config.toml
arch = "unet"
model = "image flow-matching model"
dataset = "telescope images of galaxies (Galaxy Zoo DECaLS)"
train_examples = 88335
image_size = 48
horizontal_flip = false
conditioning = "none"
objective = "flow_matching"
cond_dim = 256
logit_normal_time = false
norm = "groupnorm"
activation = "leaky_relu"
weight_standardization = true
pixel_unshuffle = 2
widths = [96, 192, 192]
blocks_per_level = 1
scale_shift_norm = true
attention = false
upsampling = "transposed_conv"
init = "torch_default"
residual_init = "none"
optimizer = "soap"
beta2 = 0.95
lr = 0.0015
beta1 = 0.9
shampoo_beta = 0.95
eps = 1e-08
precondition_frequency = 32
max_precond_dim = 512
merge_dims = false
one_sided = false
adamw_lr_other_params = 0.0018
grad_clip = 1.0
steps = 19100
batch_size = 256
epochs = 55.4
lr_schedule = "linear"
final_lr_fraction = 0
warmup_steps = 3820
weight_decay = 0.1
adamw_weight_decay_other_params = 0
Rows from block 2 of a small image flow-matching model, named by matrix and row number. Rows with one number belong to one channel. Each number is 500 + 25 x the weight over its row's rms, rounded and kept within 0 to 999. All counts start at 0. Numbers have three digits each.
After each channel's rows are labels from the 100 images, of 14848 (inputs lightly noised), where the channel reaches its highest value: "patch colour" is the nearest of a few named colours to the mean colour under the peak; "top examples" is what is common among them. Only what is clearly more common there than usual is listed. The data: telescope images of galaxies (Galaxy Zoo DECaLS).
# convs0: first 3x3 conv (model.mid.0.convs.0.weight, 192x192x3x3, standardized in use, each kernel summed), inputs 128-191
# convs1: second 3x3 conv (model.mid.0.convs.1.weight, 192x192x3x3, standardized in use, transposed, each kernel summed), outputs 128-191

convs0.142:493467517540498534513511486478473503525517501497517476536537464544522517523476476525429480499481498511461516523517484527519463469493497512514472435465525468507465528466519505466507508488492482
convs1.142:485461500490510490556429470497503509488508455519508518498480508480502486532484500498535476521530461523477478511485504476546459520511500545518510497498486485486484468505482478522519486537460504
patch colour: grey
top examples: roundness: cigar-shaped; edge-on disk: yes

convs0.102:524476514509508537472503490431498562518470507518500488492550483483542502482480507512486511483540523512495522488468526505475506463505502521461545513491484501505475517497451490491538453480488498
convs1.102:461517512483497467461506531538449514463461454514501550522468511556529490483513498482516497484446473522504504518497497536505507492504562486513491517524472513516489514492474527493471476500495502
patch colour: brown
top examples: edge-on disk: yes; roundness: cigar-shaped

convs0.187:549471473513530489502498467485474465524474473495505465493513490520501494592493509477486519482451494521543510498488523489505479425509532479477514472465491508518505489492514463530495475506479518
convs1.187:529530469521564475550498543502501493490536506526481480487510487513529492508464470532429519500495489497540537515487485505550474512483498536543495466474501530482505487572484502514504464507485525
patch colour: brown
top examples: roundness: cigar-shaped; edge-on disk: yes

convs0.115:506509463523531517555515547529465477484519477537545450483468551530513533484482471486506493487550499528513530517490492476533531513479506462468527509513469481498554478521536505475489441503499476
convs1.115:518482525500494541471532529489483482511453492432492516481466517500568529460536546475500461478524531472494480527512504499518492511492507495494505528492478480503512560498487526509486529483492492
patch colour: grey
top examples: roundness: cigar-shaped; edge-on disk: yes

convs0.170:474527514493515513477470456468487522486514484460512516478544481519535514544494506538483498526476519469551466510486454509524532499467476475498491523482456443519502498466510508482488492506485528
convs1.170:496425490516518508473508497493492519492464512501525483449522496519507555510500505498467515473498540504560455504530484438540487507484472501492553504493516539503511509470517476490498516512445484
patch colour: grey
top examples: roundness: cigar-shaped

convs0.37:477504529499512529483491544490503471531515504530524531486481494483522490499531512497529493478520519532458529494558523520476533512493473498487463496506519490508516511537516471517483495500480506
convs1.37:483514473503434468488519465524512527467488475503515521522498493469522474527528518520481498496463489480481517512435498507518480530506526514472469507454476498485518465475477510509455503480567475
patch colour: grey; brown
top examples: edge-on disk: yes; roundness: cigar-shaped

convs0.75:521529470526481500512491512545497464490525442506547514538455556499512523443508486477523520456534515466507542495501489490527465508514504475477496504537508492483491512512492535479501477535500491
convs1.75:540514487498505493510534520457494498511505529511536475519494481487487507541487446556459513506493525555506479492475553514521523488516462527508509558476474539497505498501453524450510529506512502
patch colour: grey
top examples: roundness: cigar-shaped

convs0.43:483534514472485459487491484482468547499511522485496519486491476513507513448507534493481518518501530483504497472507468488507502467447502462519511485585490527504501514486494543511494538502512484
convs1.43:515477477491483447457522484534536501549566491502499512506481495516509504501492560548495498502500513515500479514470552524445471496518489484493504495495536504491451501535504572511500496511499521
patch colour: brown
top examples: edge-on disk: yes; roundness: cigar-shaped

convs0.166:512490470506492501487495508552484466474479461487559463526510476522496476458459459473549497512479500518483502480510509513499488471530511502506499526518478481501512507519495489453555487525508532
convs1.166:467508464537454438499534471515517492534532463513489489476448502493510506470516491554578532514500487499517520515490486536562496538504537458494478493503522520505479489483514498479483469563531463
patch colour: brown
top examples: edge-on disk: yes; roundness: cigar-shaped

convs0.33:543526456524500506456492473464488492521541569525518469511407494531489503558489475491449485520534495484507476483524487471484501549493482499498497479532496502485507482534475489511476509505483532
convs1.33:505497477551537481519517454507533502502500472470511533524505463530497498501491469482523524476469468523533519475483532539511514562476516481521502476510542552491564478533522474489511477502497518
patch colour: brown
top examples: edge-on disk: yes

convs0.55:494487480494489548520505466486527493566490488525475470503492530482473469523494482537549513449494472492475569490477566508529518466502488513499489506540476525519497461514522515472530462516454504
convs1.55:504514509490478472486477487518525455439524471528477572504514477491527548517464501484478540516512507500478480492543518490531517567479505468491528500518512498502460485474488493502481487505531498
patch colour: brown
top examples: edge-on disk: yes

convs0.38:479500469503509506515576521509484514501493479478517505507500505513501494439540499496506483470589475499485495480500487494502473525507503478494504507536485531514477509510497503517522508508519476
convs1.38:482542480553511511457533503516489467472465456466530501450483499548494528479490504528462497502500506502469526521472502458497483502489465492517521489508460526508537503483489497476480531450511489
patch colour: grey; brown
top examples: edge-on disk: yes; roundness: cigar-shaped

convs0.173:543544505496481507494458509513461521497495549492490576500509506465485510514502529524496519487512532469486460502459497525495525523476515495500513497538498502475496507495495520517506515496524507
convs1.173:519473489498499480516509488520527503467487528515502500464460503505446517514476545454511478458500528490501496491495480491464524506465485520475531500521526507477511509522543544498465487509507482
patch colour: brown
top examples: roundness: cigar-shaped; edge-on disk: yes

convs0.64:517478488516518485479492506501468502490467493481491486524529508487476458531478510520481485509487505527488505515509496505518524546521514465490468510502501489457463470523512462504561473493520504
convs1.64:495533496469547470468520504498488461516572489492498475497504515517519527484474507500548445490497525508487498538433506504487517508554453484502565494470503512511470520501494498484492503527526482
patch colour: grey
top examples: roundness: cigar-shaped

convs0.45:509498482520512547552498502455458516492494503518487494517547455514499525516511514479493559463479511533485504496489529479526479462508503517507477492515454540516514497500492470494483507508486527
convs1.45:473479505554501479548459520484498495498509449561509499494523497456559500536458511534495546465522520507469495516447500485496474551507497530513530488484528483467494498511477526506500473509498479
patch colour: grey; brown
top examples: roundness: cigar-shaped; edge-on disk: yes