config.toml
cond_dim = 256
pixel_unshuffle = 2
beta2 = 0.95
adamw_lr_other_params = 0.0018
lr_schedule = "linear"
warmup_steps = 3820
weight_decay = 0.1
adamw_weight_decay_other_params = 0
Rows from block 2 of a small image flow-matching model, named by matrix and row number. Rows with one number belong to one channel. Each number is 128 + 32 x the weight over its row's rms, rounded and kept within 0 to 255. All counts start at 0. Numbers have three digits each.
After each channel's rows are labels from the 100 images, of 14848 (inputs lightly noised), where the channel reaches its highest value: "top examples" is what is common among them; "patch colour" is the nearest of a few named colours to the mean colour under the peak. Only what is clearly more common there than usual is listed. The data: telescope images of galaxies (Galaxy Zoo DECaLS).
# convs0: first 3x3 conv (model.mid.0.convs.0.weight, 192x192x3x3, standardized in use, each kernel summed), inputs 128-191
# convs1: second 3x3 conv (model.mid.0.convs.1.weight, 192x192x3x3, standardized in use, transposed, each kernel summed), outputs 128-191

convs0.176:163125067136106133122151048160078124072225125162139154107117187121108146102093107116100108129176103147143147081179142106152133147090127144129118150124142151146174169119121147107071149139143137
convs1.176:080153155125097095145137166149144117148106151082126143121099126135090082156173168131162104119131138124088157134100129146071089116228111165095102076111195113121103106136156193203133089135155182
top examples: roundness: cigar-shaped
patch colour: brown

convs0.15:108127148153164178147141110146057090173144127051179117157185108159118184162161048112096141077135103154128082125114145115091117099125115085166137116138114123150100136127138172147079116160098143
convs1.15:178068116076150153145122134104125170132137122083112125105204114131129135124062120139122123124151184118200142112149146114134124065154093116072168078098092158100146057078165089152120138130131122
top examples: shape: featured or disk; edge-on disk: no; spiral arms: yes
patch colour: grey

convs0.10:065176091142128214127132128163071212133120083137089128115116134139151099129124160115167153147148118116103106183128060171129097181060148142158101130160119147140090090086090082097137107114093152
convs1.10:131141151142072119161078097136092161080170122121136143108118128117172129110078095198075132108089172105175107107131173113114103121134230120163148163178120209128195131083153144084097091106045146
top examples: roundness: round
patch colour: brown

convs0.65:131021112128120130136118130139081157103129100106093114097090128141089118120120100166190105091126138107103112110123185118132160112112107194128139184157116109120124106145121104099098117131147146
convs1.65:087144129133131165115127147097096128102135101094110163095156155050164113108076089152132183108155045121114113149124074072077133156140102114121058149097114096086180133110151182139166172099128097
top examples: edge-on disk: yes; roundness: cigar-shaped
patch colour: brown

convs0.71:094230140116145129090087147161090194119158005105146107140152175153077172113139155126159128091096164168136174166125107106060103203130201076160183142135161153103099092134110128100149129161148126
convs1.71:120090149122105133152123105097105095151122173168101056105104082133158110051149189071112123061164145112132117141191164127181123129125078146185118160104163159134108097128104138144118151131168142
top examples: roundness: round
patch colour: grey

convs0.35:075162144122118126092126136037113172130131147130177177069092121110088184107138119125100098092130156087177086139118146128091090104092124105174157107134156183123095137127085110100090151098137120
convs1.35:200076137117171120088153150139134158091087128106158095167138110097099164172164149112057122158044210121204114117225153159094133164101149137100177127179117108134148204128110146119117119066132126
top examples: roundness: cigar-shaped; edge-on disk: yes
patch colour: brown

convs0.68:097140134087120136162072116117149133149068111190114118128120121171100126116105091129112110125131153179151164123139142180232133187095129128159081166157188138068114135103074193121161160117116150
convs1.68:157123158115096139142108113143156120130127161158096160144170099100039141162195086126086187077086087137122093099191146147165076055115083185131139172176199113156091074170099081197116148115120178
top examples: shape: featured or disk; edge-on disk: no; bulge size: moderate
patch colour: grey

convs0.140:145170096160138166113113129142087098105085117116126095117203105100143102108130133120082144153138142141107097165165197193159158110166136113159202132122179131077175122136118160106127104170085130
convs1.140:142122116111139120205118127250181088106157122153150089131152123130116140114184113113128117121144122090131141113117141112115153090149139123116179153156094137158179100084078115115168163126124117
top examples: shape: featured or disk; edge-on disk: no; spiral arms: yes
patch colour: grey

convs0.191:168122084087158118168104195148107108115107168105082079137163168144123149118121159109143092169168137146134118177118162131123168158091142140110120126134122039103114211122114065085164140138171094
convs1.191:104133065146143077175180114083097121166145163125105168135105129123157102103157142124116097149136156201120097120132127116129074123120101083163073147123127116085168097139175156077133090130113130
top examples: roundness: cigar-shaped
patch colour: grey

convs0.9:148141153173107139155150069102122133129146095144126117068183184109051104143102136099111157059139139092111129093153114132135122161123126139161098051108137116151130206133163125173104141109182084
convs1.9:096202131165126157121101103157144146120125106137136227106118153150123155108122053150138074162157149154184121154164092145137168160070142088053178130124097141117236135106126133112184138189182183
top examples: roundness: cigar-shaped; edge-on disk: yes
patch colour: brown

convs0.56:064155111122131116118197136163130088123141111138168131176138125109117133160139115061122142130176078134092126152109159106119111193095104093069152216161132132168136124118131112118135150139102103
convs1.56:147148149168162122088138143132138107137126154072124118038127036159159139093091162182127191112139134147188139122063144132207114151089133104132148100177081104120109093110093152120128133140143124
top examples: roundness: cigar-shaped; edge-on disk: yes
patch colour: brown

convs0.94:133097208115135116152088083190131114071193094158159115111092082114117081149165082159065115118149157168128141113132098177129125109188116140133119180084121149102145139096111156123070189099081108
convs1.94:111156099100049178107127083104142192113188162134138129166221165128097131080193108101116052167117146131189140123178141081150136120126125123140109181107098108092106152145142131144110193116136093
top examples: shape: featured or disk; edge-on disk: no; spiral arms: yes
patch colour: grey

convs0.129:126129145150132083153107119122076094102121103142188148134170101117110128076126148118109128094152132137117137163103140149146127108155111089074137168225101166101112167152126126113147127147112120
convs1.129:121113132150111122128125077137114138083128174076103110085131172083071162109101108050137104115114173106178117122112087092153065125124125153162197117128112070112231110115122141123041130087117141
top examples: edge-on disk: no; bulge size: moderate
patch colour: grey

convs0.18:179160116096150145136119068058063177128117150158091153168181136129132166132142143174093114113098115074178133143106169141072096135121142178127178126126191110104074111135178098145058145064106141
convs1.18:148167122098201148071164110132153140100097097093147079154164099111140088153154099102084132133132085100163103111112077159139158077166163166141133115106156099149154102177108124146117106110146107
top examples: roundness: cigar-shaped
patch colour: brown

convs0.99:146151126094140123144114139093100177075117115112158148169066119115148095053087153142128145093170109098107142094106073144133090054135078138089109111183143167115068101141070145119172083135165148
convs1.99:104142139137170139111120094087126130140138112170139127139118099104098151157096050128108120158144159170137119108113083128083108144186084149072134100100178085109126110121057161129193137153120099
top examples: edge-on disk: yes; roundness: cigar-shaped
patch colour: brown; grey

convs0.104:142097102136124148139118093121104104085107041148176105178167106143155101159181073138116120150117121220114147206103092141217132120119089136162114181159135134062144128124109129118146150131070110
convs1.104:121139115127121142185101068122145103091132166147120124121149140102075084119147175125085103128162104199153122103151140142146106107129128166086086145123108170132129154119068076125102108104158156
top examples: shape: featured or disk; edge-on disk: no; spiral arms: yes
patch colour: grey; brown

convs0.82:163123091138135122136093094153137143128147087208123161126161124064124157113075163147183064130139074125091096112105151133132161123173145140090183085098151105067113141155141097132145138086102113
convs1.82:142111108109076157105135120111068087078117137083128134165089143137090141140175129183130131138134226120166092125155107109181168102103143150139090158109089157087140063140067142110117081120151174
top examples: shape: featured or disk; edge-on disk: no; bulge size: moderate
patch colour: grey; brown

convs0.89:173097130115157110077106155060111131142175150124155141141192125122135155141059126138109145131143185078130149100091112096123082149112146099161094142175108162089131118124096197168093094157108089
convs1.89:103077119115186112169097208104094113135097082156087127148122128190100125122155098137144111079131147147199094099086157184093183151085098140149123114123050086124133168103065087100120134102157110
top examples: roundness: cigar-shaped; edge-on disk: yes
patch colour: brown; grey

convs0.67:100114081120134153177190153124149144134170166126102151155182063139130157104150105076123119074191156079115170150142112172196076036155130095161092155147100117146118123095040120135123127131109151
convs1.67:116083100113091059113077115213109140077099138138154125160070135134143120138158134123136131138135125125118170085148114035157185139072157147102227120108162135130124157196081072105115118138177153
top examples: spiral arms: yes
patch colour: brown

convs0.124:140066157127036156117132153077129118109121168190113172118146076133089222141130163125122155120164148145100145156111080084102142080121135109141122181144146149166111072072053100125095167136133125
convs1.124:104128143143109091123122106148178153139203152070142131156160127079115165169148134093114085133060124123095135064147164167161093101090155121139150120062148066160146157150099133126184130111133165
top examples: edge-on disk: no; bar: no
patch colour: grey; brown

convs0.95:105108095148084138129158127212089181145130076139187095148148182104112176130130153117205139131102121094160110104162114137108112168153141205102181159132068183180075121138103085104111134104111124
convs1.95:139171145162172099142091099080154113166202148100152094091130142121118120120130141140129112178195108161095137106159115131136138099176120116134054156116112128118095147151132196148139223066154089
top examples: roundness: cigar-shaped
patch colour: grey

convs0.162:185164117120105143127132156162135142150122136081150152116178103132085156134154114157086091144166098112152110078056104128099186072131100143079170083103145138097166090106104115147184111150133083
convs1.162:188037119129176116125099114205112097111154100170106140169137149109106137050113105138176124129144129152087134114106151118150141140162118111129164072136132075135121074126202133146157143150172118
top examples: edge-on disk: no; bulge size: moderate
patch colour: grey

convs0.49:110087102101078151150126074102144190112119081078095179137142098141138128078048120162114096122198126140108082085110118164170097101119169121133127147086163112157114169127178167139167139097055141
convs1.49:106185171134099144138116097082120122121122141147121181137095166114115142102170163091080074109110110124116154118143092139182164112085166133194072091102131024138123079157206166066103151127132088
top examples: edge-on disk: no; spiral arms: yes
patch colour: brown

convs0.138:160081080118160145091113123137135143137169131116205116092077151159085152146147090102101124151202165065080067094157136169086089114101145203106119086120126095150154181151130140102110145125124168
convs1.138:198056131093141155208096114153133096111102091137098146138126111150105148123121095159146109108091125101103132133106142146118165154150093108095145164121109132097137097116101177126152104118075115
top examples: roundness: cigar-shaped; edge-on disk: yes
patch colour: grey