Weights of a small image flow-matching model: trained on telescope images of galaxies (Galaxy Zoo DECaLS).
Rows from block 3 of a small image flow-matching model, named by matrix and row number. Rows with one number belong to one channel. Each number is 128 + 32 x the weight over its row's rms, rounded and kept within 0 to 255. All counts start at 0. Numbers have three digits each.
After each channel's rows are labels from the 100 images, of 14848 (inputs lightly noised), where the channel reaches its highest value: "responds to" is what is common among them; "place" is the part of the image that holds the peak. Only what is clearly more common there than usual is listed. The data: telescope images of galaxies (Galaxy Zoo DECaLS).
# convs0: first 3x3 conv (model.mid.1.convs.0.weight, 192x192x3x3, standardized in use, each kernel summed), inputs 96-191
# convs1: second 3x3 conv (model.mid.1.convs.1.weight, 192x192x3x3, standardized in use, transposed, each kernel summed), outputs 96-191

convs0.151:111101131068212149185135121112160074120116122108183090118121173152115114098136103097156059080084103133106080153054150090163105100184096149133127094143142131123123196164148115087139155210103158123130153168128142182124161114213134118114136129114200125143145128109078089092147104152162102156
convs1.151:097095114091138033127123132159112122182171165099092169088139179198082126176087131156110122101146137087159156095117075180080135144151120116069072169123149121166150104184088093119050152152144154162146127172098106154165125118153148143093167127101130119109186170139121090137109141132148118165
responds to: shape: featured or disk; edge-on disk: yes
place: centre

convs0.135:193161144157116129161151151193095144183170065112132119139156114097081118158131109130157157103096141115126102109123124142175162111169117119095128154139126169124184130093088142123123102172123134125090068128154083119120127115153099155065116141087150077080067133076136103098072098111125066122
convs1.135:125130145135141076100146141141128133106076120093124194146099119154130102148152115122123137133121122228105132184128152074126133147119131142116099082184104129068111087122149137161157091168123170143154113108088145154130077093146093103176140152147144169232151120166123157102172152113088168118
responds to: edge-on disk: yes
place: centre

convs0.12:198125153153157134127116130169094134102092084177109141154102167152154127094138133085101140131099126136111142113110094139173121083060068078077127138152117113144100100140134140080121129106213110108219118095151102111171129169167135135141152100103114107129122126155110123122142125108128134091
convs1.12:163112126069165151118161143132117135133148119073146137161138106067110126088083146124130137120089143162088140114081138082159178084140109192110158142123102207139124085154110062122122151116121124168149093120129072114107157130077140093124101103185120173085069145170155152188134089124144063028
responds to: roundness: cigar-shaped
place: top left; centre

convs0.67:116127040075124162086153120123088127136113115106133173149131149152118151170130107090117158114137070146138167072100119096161084103126122125175093140162098194139115127132103164145111105119141037124137132061117122099169084165125168171038109164140147174088137116158099129092166092127106188168
convs1.67:119151162154118115151136076116126077163157132109135124137085100114113168197085140145133150130161119154130212176128174082106140142173081115088104134096132098132189095086146129139099220132134088091087086144071152131103075136111133146120159132085125146195137167104142185092141129128117094158
responds to: edge-on disk: no; spiral arms: yes
place: centre

convs0.138:139107234117103131133105101108093124169139133136136101127090106138057103167137052123169110107125104111088210091065140106114104079121080079140124125100139156143124183123183110192162152201097098130164116148144085128142144126107185101138111116047106088166144111074133105133135155127113139172
convs1.138:153185115135150115152123171113132148133114117134059167127175167148099119153137119118126146150084121149145100126118111169098090161120118172132133152180085085114097071138153094100126131146137139109142081140144122162086147112143135145151139116063169153086077140098170111171164159132237105134
responds to: roundness: cigar-shaped; edge-on disk: yes
place: centre

convs0.165:145174126105102139194169143165153075116077101121077109137087097150117065162177143161145112129151153113137086146144153126129068197133133156105116138103140201083108119131160141143074125169135135137074119184082141137106107119175155159164156146156054099076146153070157132123100137110110178178
convs1.165:160129152091160087206116121086086119130170132093103147140112113183109101162196163119107126122201162193166152173094139085135113142138082062124125172088158123143142144164183143091159178123155186098138133116093143139158129126138060102143148151150119178183170174089151159135134125116109144176
responds to: edge-on disk: yes
place: centre

convs0.54:124068088124182110161145105132169132171145150187139111151146152115061109165103124120200084131121129143124119160136122124196049093138116130088130220200137114143146162117079124198158143137143213125140088145179104143097149140154081124122094122066092129115123123126104178156155148159126091122
convs1.54:105076131126141117192069082106087139140166147173128135115119112157135159122087157159104161133124179106196142139131072122123140163142132156139152187081093123153162222124143115087140123143120108163114122104209189101120078125123174141156140169121186092123147163157153169127132159145175117177
responds to: edge-on disk: yes
place: middle right; top centre

convs0.115:055141110138192121129145152148165143069126170120136046088142164124138098133116115145118148102096131145093095150136144115114058091059095136124126120132130164120088119073171118148084173135186091045168144085161110062148086131137106094112054132070174117138098114145174134152140120177133108126
convs1.115:116102141151137114159075143110147147114166158153118107119129081182143115126056124150122079103126110123173137139138161110120167126073117140151181087122125153123147147153125164139106089086086096173156078136076127089123109169156156124101096135200119082088157141148096185177146163136166129062
responds to: edge-on disk: yes; roundness: cigar-shaped
place: centre

convs0.116:091146139109113128120127041120082161141133122194111155145118132156152091187144151194108156103117132122158118175124117118165127144101112139155098121128076136136115113112127142133138148137154148168199131148142121146112100157111149075090142182089055122176099169129126130151092149154136201118
convs1.116:152180230139144132166108115156062117125100139103141163127161146121142123154078146099113101140157099150080146105086109107113143176198133120131148105121146094146128166135184187162118118122108143113121097149138051169140049078092164138124113147147172107116165127155158139158136163085199100062
responds to: edge-on disk: no; bar: no
place: centre

convs0.3:167150136178144105060139044127089105146073107132185140097147119084117112109145103196139181153114146141070115089134151107072120093074093142183161119080069176138104109117098136140140109103121176122145126095144142129124174139100161097112137142139066085152206122137094112133127125114128174148
convs1.3:144156094197092104141099144102088082107074140138142122108145142108147089130104135083101088101131125093131082174134159111181096146103130114123126067102134150107131131093192169121112094104106138099151168118177183065011093138092115103162109190113126100113057120162146129161136081105162129054
responds to: shape: featured or disk; edge-on disk: no; spiral arms: yes
place: centre; middle right

convs0.8:178092182119154137124107112235116079118111158065156134127162126119118125179117146159147111142110130148140114164131124191123105186074056095153177171138111138108093167123078094109103126131175099126224124132174112154154143142117120170135141141153118078153176121138089100151112143150121090181
convs1.8:128172176163095126107176100135145127173113112159094178127148094162107157163087131135119144125090112203093182181066160081138117105158154155144104074160076134152134116040127114110126142066152087086134063110098081102111136149132189124133157152087103141148112095099102159124160160154125143132
responds to: roundness: cigar-shaped
place: centre

convs0.137:086163130141215112145097108084131154111097143132149132077099108124113173115143143116116134110107103104117094140139133152097104063122137146063179102155144168157137111100132129100166110114083123125189108181133136141129158125086142112134225134130161141126041171140152067151138125142149095082
convs1.137:101154060148109171139168143188142143130114140103107136089106117111173158149103146109132140104122089125123053138065184114116084128168106135092133136202070117091090049101123146152085122135058082132116080127131166181146082161122130156127139124113135137117117153103054146050131162144133067064
responds to: edge-on disk: yes
place: centre

convs0.50:201116173195162151047137075172087127126109110124133166114097096139127131142144104098103149123155173109123126122139163095032192110101123146082120147096134162112119064113123128156156104096133100144148150085157169107157176130095161092135104128127129168143151145135093114117053151072136141143
convs1.50:130128138167110096108124094104122103093111127138159142045072085167081085124131148087103151140135131106121110187160101108076162111079131132059125130102142142197138081112137106086077180112148200115152121104140171105091159159146128056121104145116046108166077138135166164088129106115150169139
responds to: shape: featured or disk; edge-on disk: no; bulge size: moderate
place: centre

convs0.42:111081153119117115045115083189113084139195085123117127149138158181101117190137068121118155148102086158154168113085170124126168111158158150093143121120120074089151134110153135161091125136135189156167120112091080108039158135124131120140115221147161185143123111164136156116143166133100148078
convs1.42:119114180077180069141091100078109098142093134098088129105128073186124145115086097125099131134113082094156212153143121107158100074073096030126104141121126066162081136146131121105131109148157123076093087114159138121109136102085149119079115126057089165099165125159140132157127080123146121143
responds to: edge-on disk: yes; roundness: cigar-shaped
place: centre

convs0.34:074117109102147118131144096105148131053124104145114127157124149167122069118182112163154062132113166080103116138166136138076111126095114108085105159095190087166117145059129082131173166148177151106108125109173159116112137117071132107153123183127137123079068170179098151037152105066160134163
convs1.34:081108124142099138124104102109157142155132112147151107133172147121154127126109099121174121097091119061188192092123095113140151117133097204173172092145097119142114127158128135193151161184067107110124140150123134092188147129072108163103100110158157144129128135135118124219118102137120142145
responds to: edge-on disk: yes
place: middle left

convs0.111:102123112145125123106162140059144134055189166118106161082138157162060146170155060106147128165160125142143158136092129128188160098127103091185110140118121152124205142123124132167132184183058132125115104126150108108179148152090085110209143126131185136160110134130124076129087141070158107116
convs1.111:117102156167090118127126116115156157172209075117090132181112150160140117171083163145118070168129117099115139101135137096175127113095151179121120132197127158095124185143126099093150139157140091143157135157174126123138104105166150131133150136064169150126162132075104170114185100169129170101
responds to: edge-on disk: yes; roundness: cigar-shaped
place: centre

convs0.87:100150185155128147179087133070126102104110113106153129155133160138144129128116145137112109127073155177164178115124062109147075080057102168097126153119153124101160118135087157119181111150090112141090131123135034133129133099089120112203125129090078156087173134161140122131118113135133141087
convs1.87:141091137091125136227085172122104097100090122124151122099160166157155111093150172136093104125148112117085150092161096153097138140102097111088034146092145094124104143144171129122054130074150093131161117143130157109156156168124134147156089164160105065072110145185133116159118145096130129104
responds to: edge-on disk: yes
place: centre

convs0.117:128100169095130117089099168046114129095137160093045101175102163118123144077151075086146098135143124129086159112127184085170113116099103090130125120114101149159096153126090116150099113139137149129135112153159091128121094124155116172165134158088127151147130125170144115149139099094109132078
convs1.117:144121090113095124084104143188085145151121112108122104069180140124104129196101106093161086100137167070160100113114112143120099134105129120156150128086121112161123121159158109109142168175148163155124113125141121110103096131164126092153107117098178078124065088145058153147088105114218132121
responds to: roundness: cigar-shaped; edge-on disk: yes
place: centre

convs0.174:099138102160121141105079134106108117166103093099103093158123105112117068089095125120124094082076088138110107101126128181133122134181130097083255139160139140111107166125136127137167159144138104141097130131153164120167139090135094132068112120099184082123129148151070173144233131087122100126
convs1.174:129137156076137120108133159120140128106101106074176109102149161094116142083143172074128133106106159070080075073174127108131184113109094100147108149098168149130071128224096120135143111109133160173134152062114139149146185135108098112141090119182104144131113105171113117123118055066159145086
responds to: edge-on disk: yes; roundness: cigar-shaped
place: middle left; centre

convs0.154:130115107125102206087114112168106127140183172096150117142082145171117136155158063121117120078133162152152169107091085159144082123132153160143107121122146109096190166116129091170131125181117113115095103106111094076138128114115123121152082138132189123098159152127096080198151136160141127155
convs1.154:083184173129114064178125160108161124146135109080161092165110164092124056133159147084117079153170141125125129138158130164122144106093143079115150157159114120156106224187139077104145147123110121179172145167125100130126095143175136130073131136126131178065163178152125126147140140172092162188
responds to: roundness: cigar-shaped; edge-on disk: yes
place: centre

convs0.13:117103095089135103108137091075170157181133114156148092105068138165083150102084128120114119098201100109121148188167124119149085105132172091114172113148121135135122076154090143071165130143131061098079137147132164128153104068117090092154143073142112165129149142161113066130109147153123147117
convs1.13:158142158109151126132082115192059089144079175156063119137165117097125149117129085152183176129086144117151149164098140130112187142146117071116136163098154073147110174154137111134117116155158171132104133069189093110155123199163124170111084200178129139186198096058107140123150121084156125127
responds to: edge-on disk: yes; roundness: cigar-shaped
place: centre

convs0.105:155165106129117128126072097182110130166091068146174159063133138132148142127137149098181129053138107156134094199115093164073187093123073126068138215129117149107124125105121155130139099157113176151153156061095134143172172163128122154101173137158121132149123142089132106181181107128129107121
convs1.105:135147177091156078145138107133093159108122175115163132035089130146096033108118141150150131146133123112091194148181116136100097144130097144091136115122131082148143122185096141175135123141124068129203148151094145121105132139137100074130092176202120139167159159125217120101113103114119197142
responds to: shape: featured or disk; edge-on disk: no; spiral arms: yes
place: centre

convs0.24:148127233133105151087080100121136176153058139109143076158121140086147125164154105149198103088080160054114149176095141104078203157116138161051190120099154064112138122101189138168108198144101112130132144122145106133192165093092141121147125172101137151168118122172126085098186139100132099136
convs1.24:144126139116154100199132157136099074151142109158176106113100097157111104131120155161157073124150148109092115138113083100125134121128125101158144100097106087146123154148137136098119140109143171136178133123136105130128123131123138093050082163191085117090126141035172130117062117144126197089
responds to: roundness: cigar-shaped
place: centre

convs0.188:153145163192155122099118112154096102102095149107143138126134120163109166140124136149091160168139157143143154076144128084105141184153113146113184126067094095186139086138123199097119070121160174115159100110089149132154114142131103106136072093188121107173148122178145104134123167163140113157
convs1.188:097189167129130074150098112124138074171118169148150113080145073134104126162151085129115101110109111069070176176152169095174140147130101159093156120096054186096141132020134102092150150121174127084082105133094160113151135103132184131111126098051078114137128128103107171112108127130078124164
responds to: edge-on disk: no; spiral arms: yes; bulge size: small
place: centre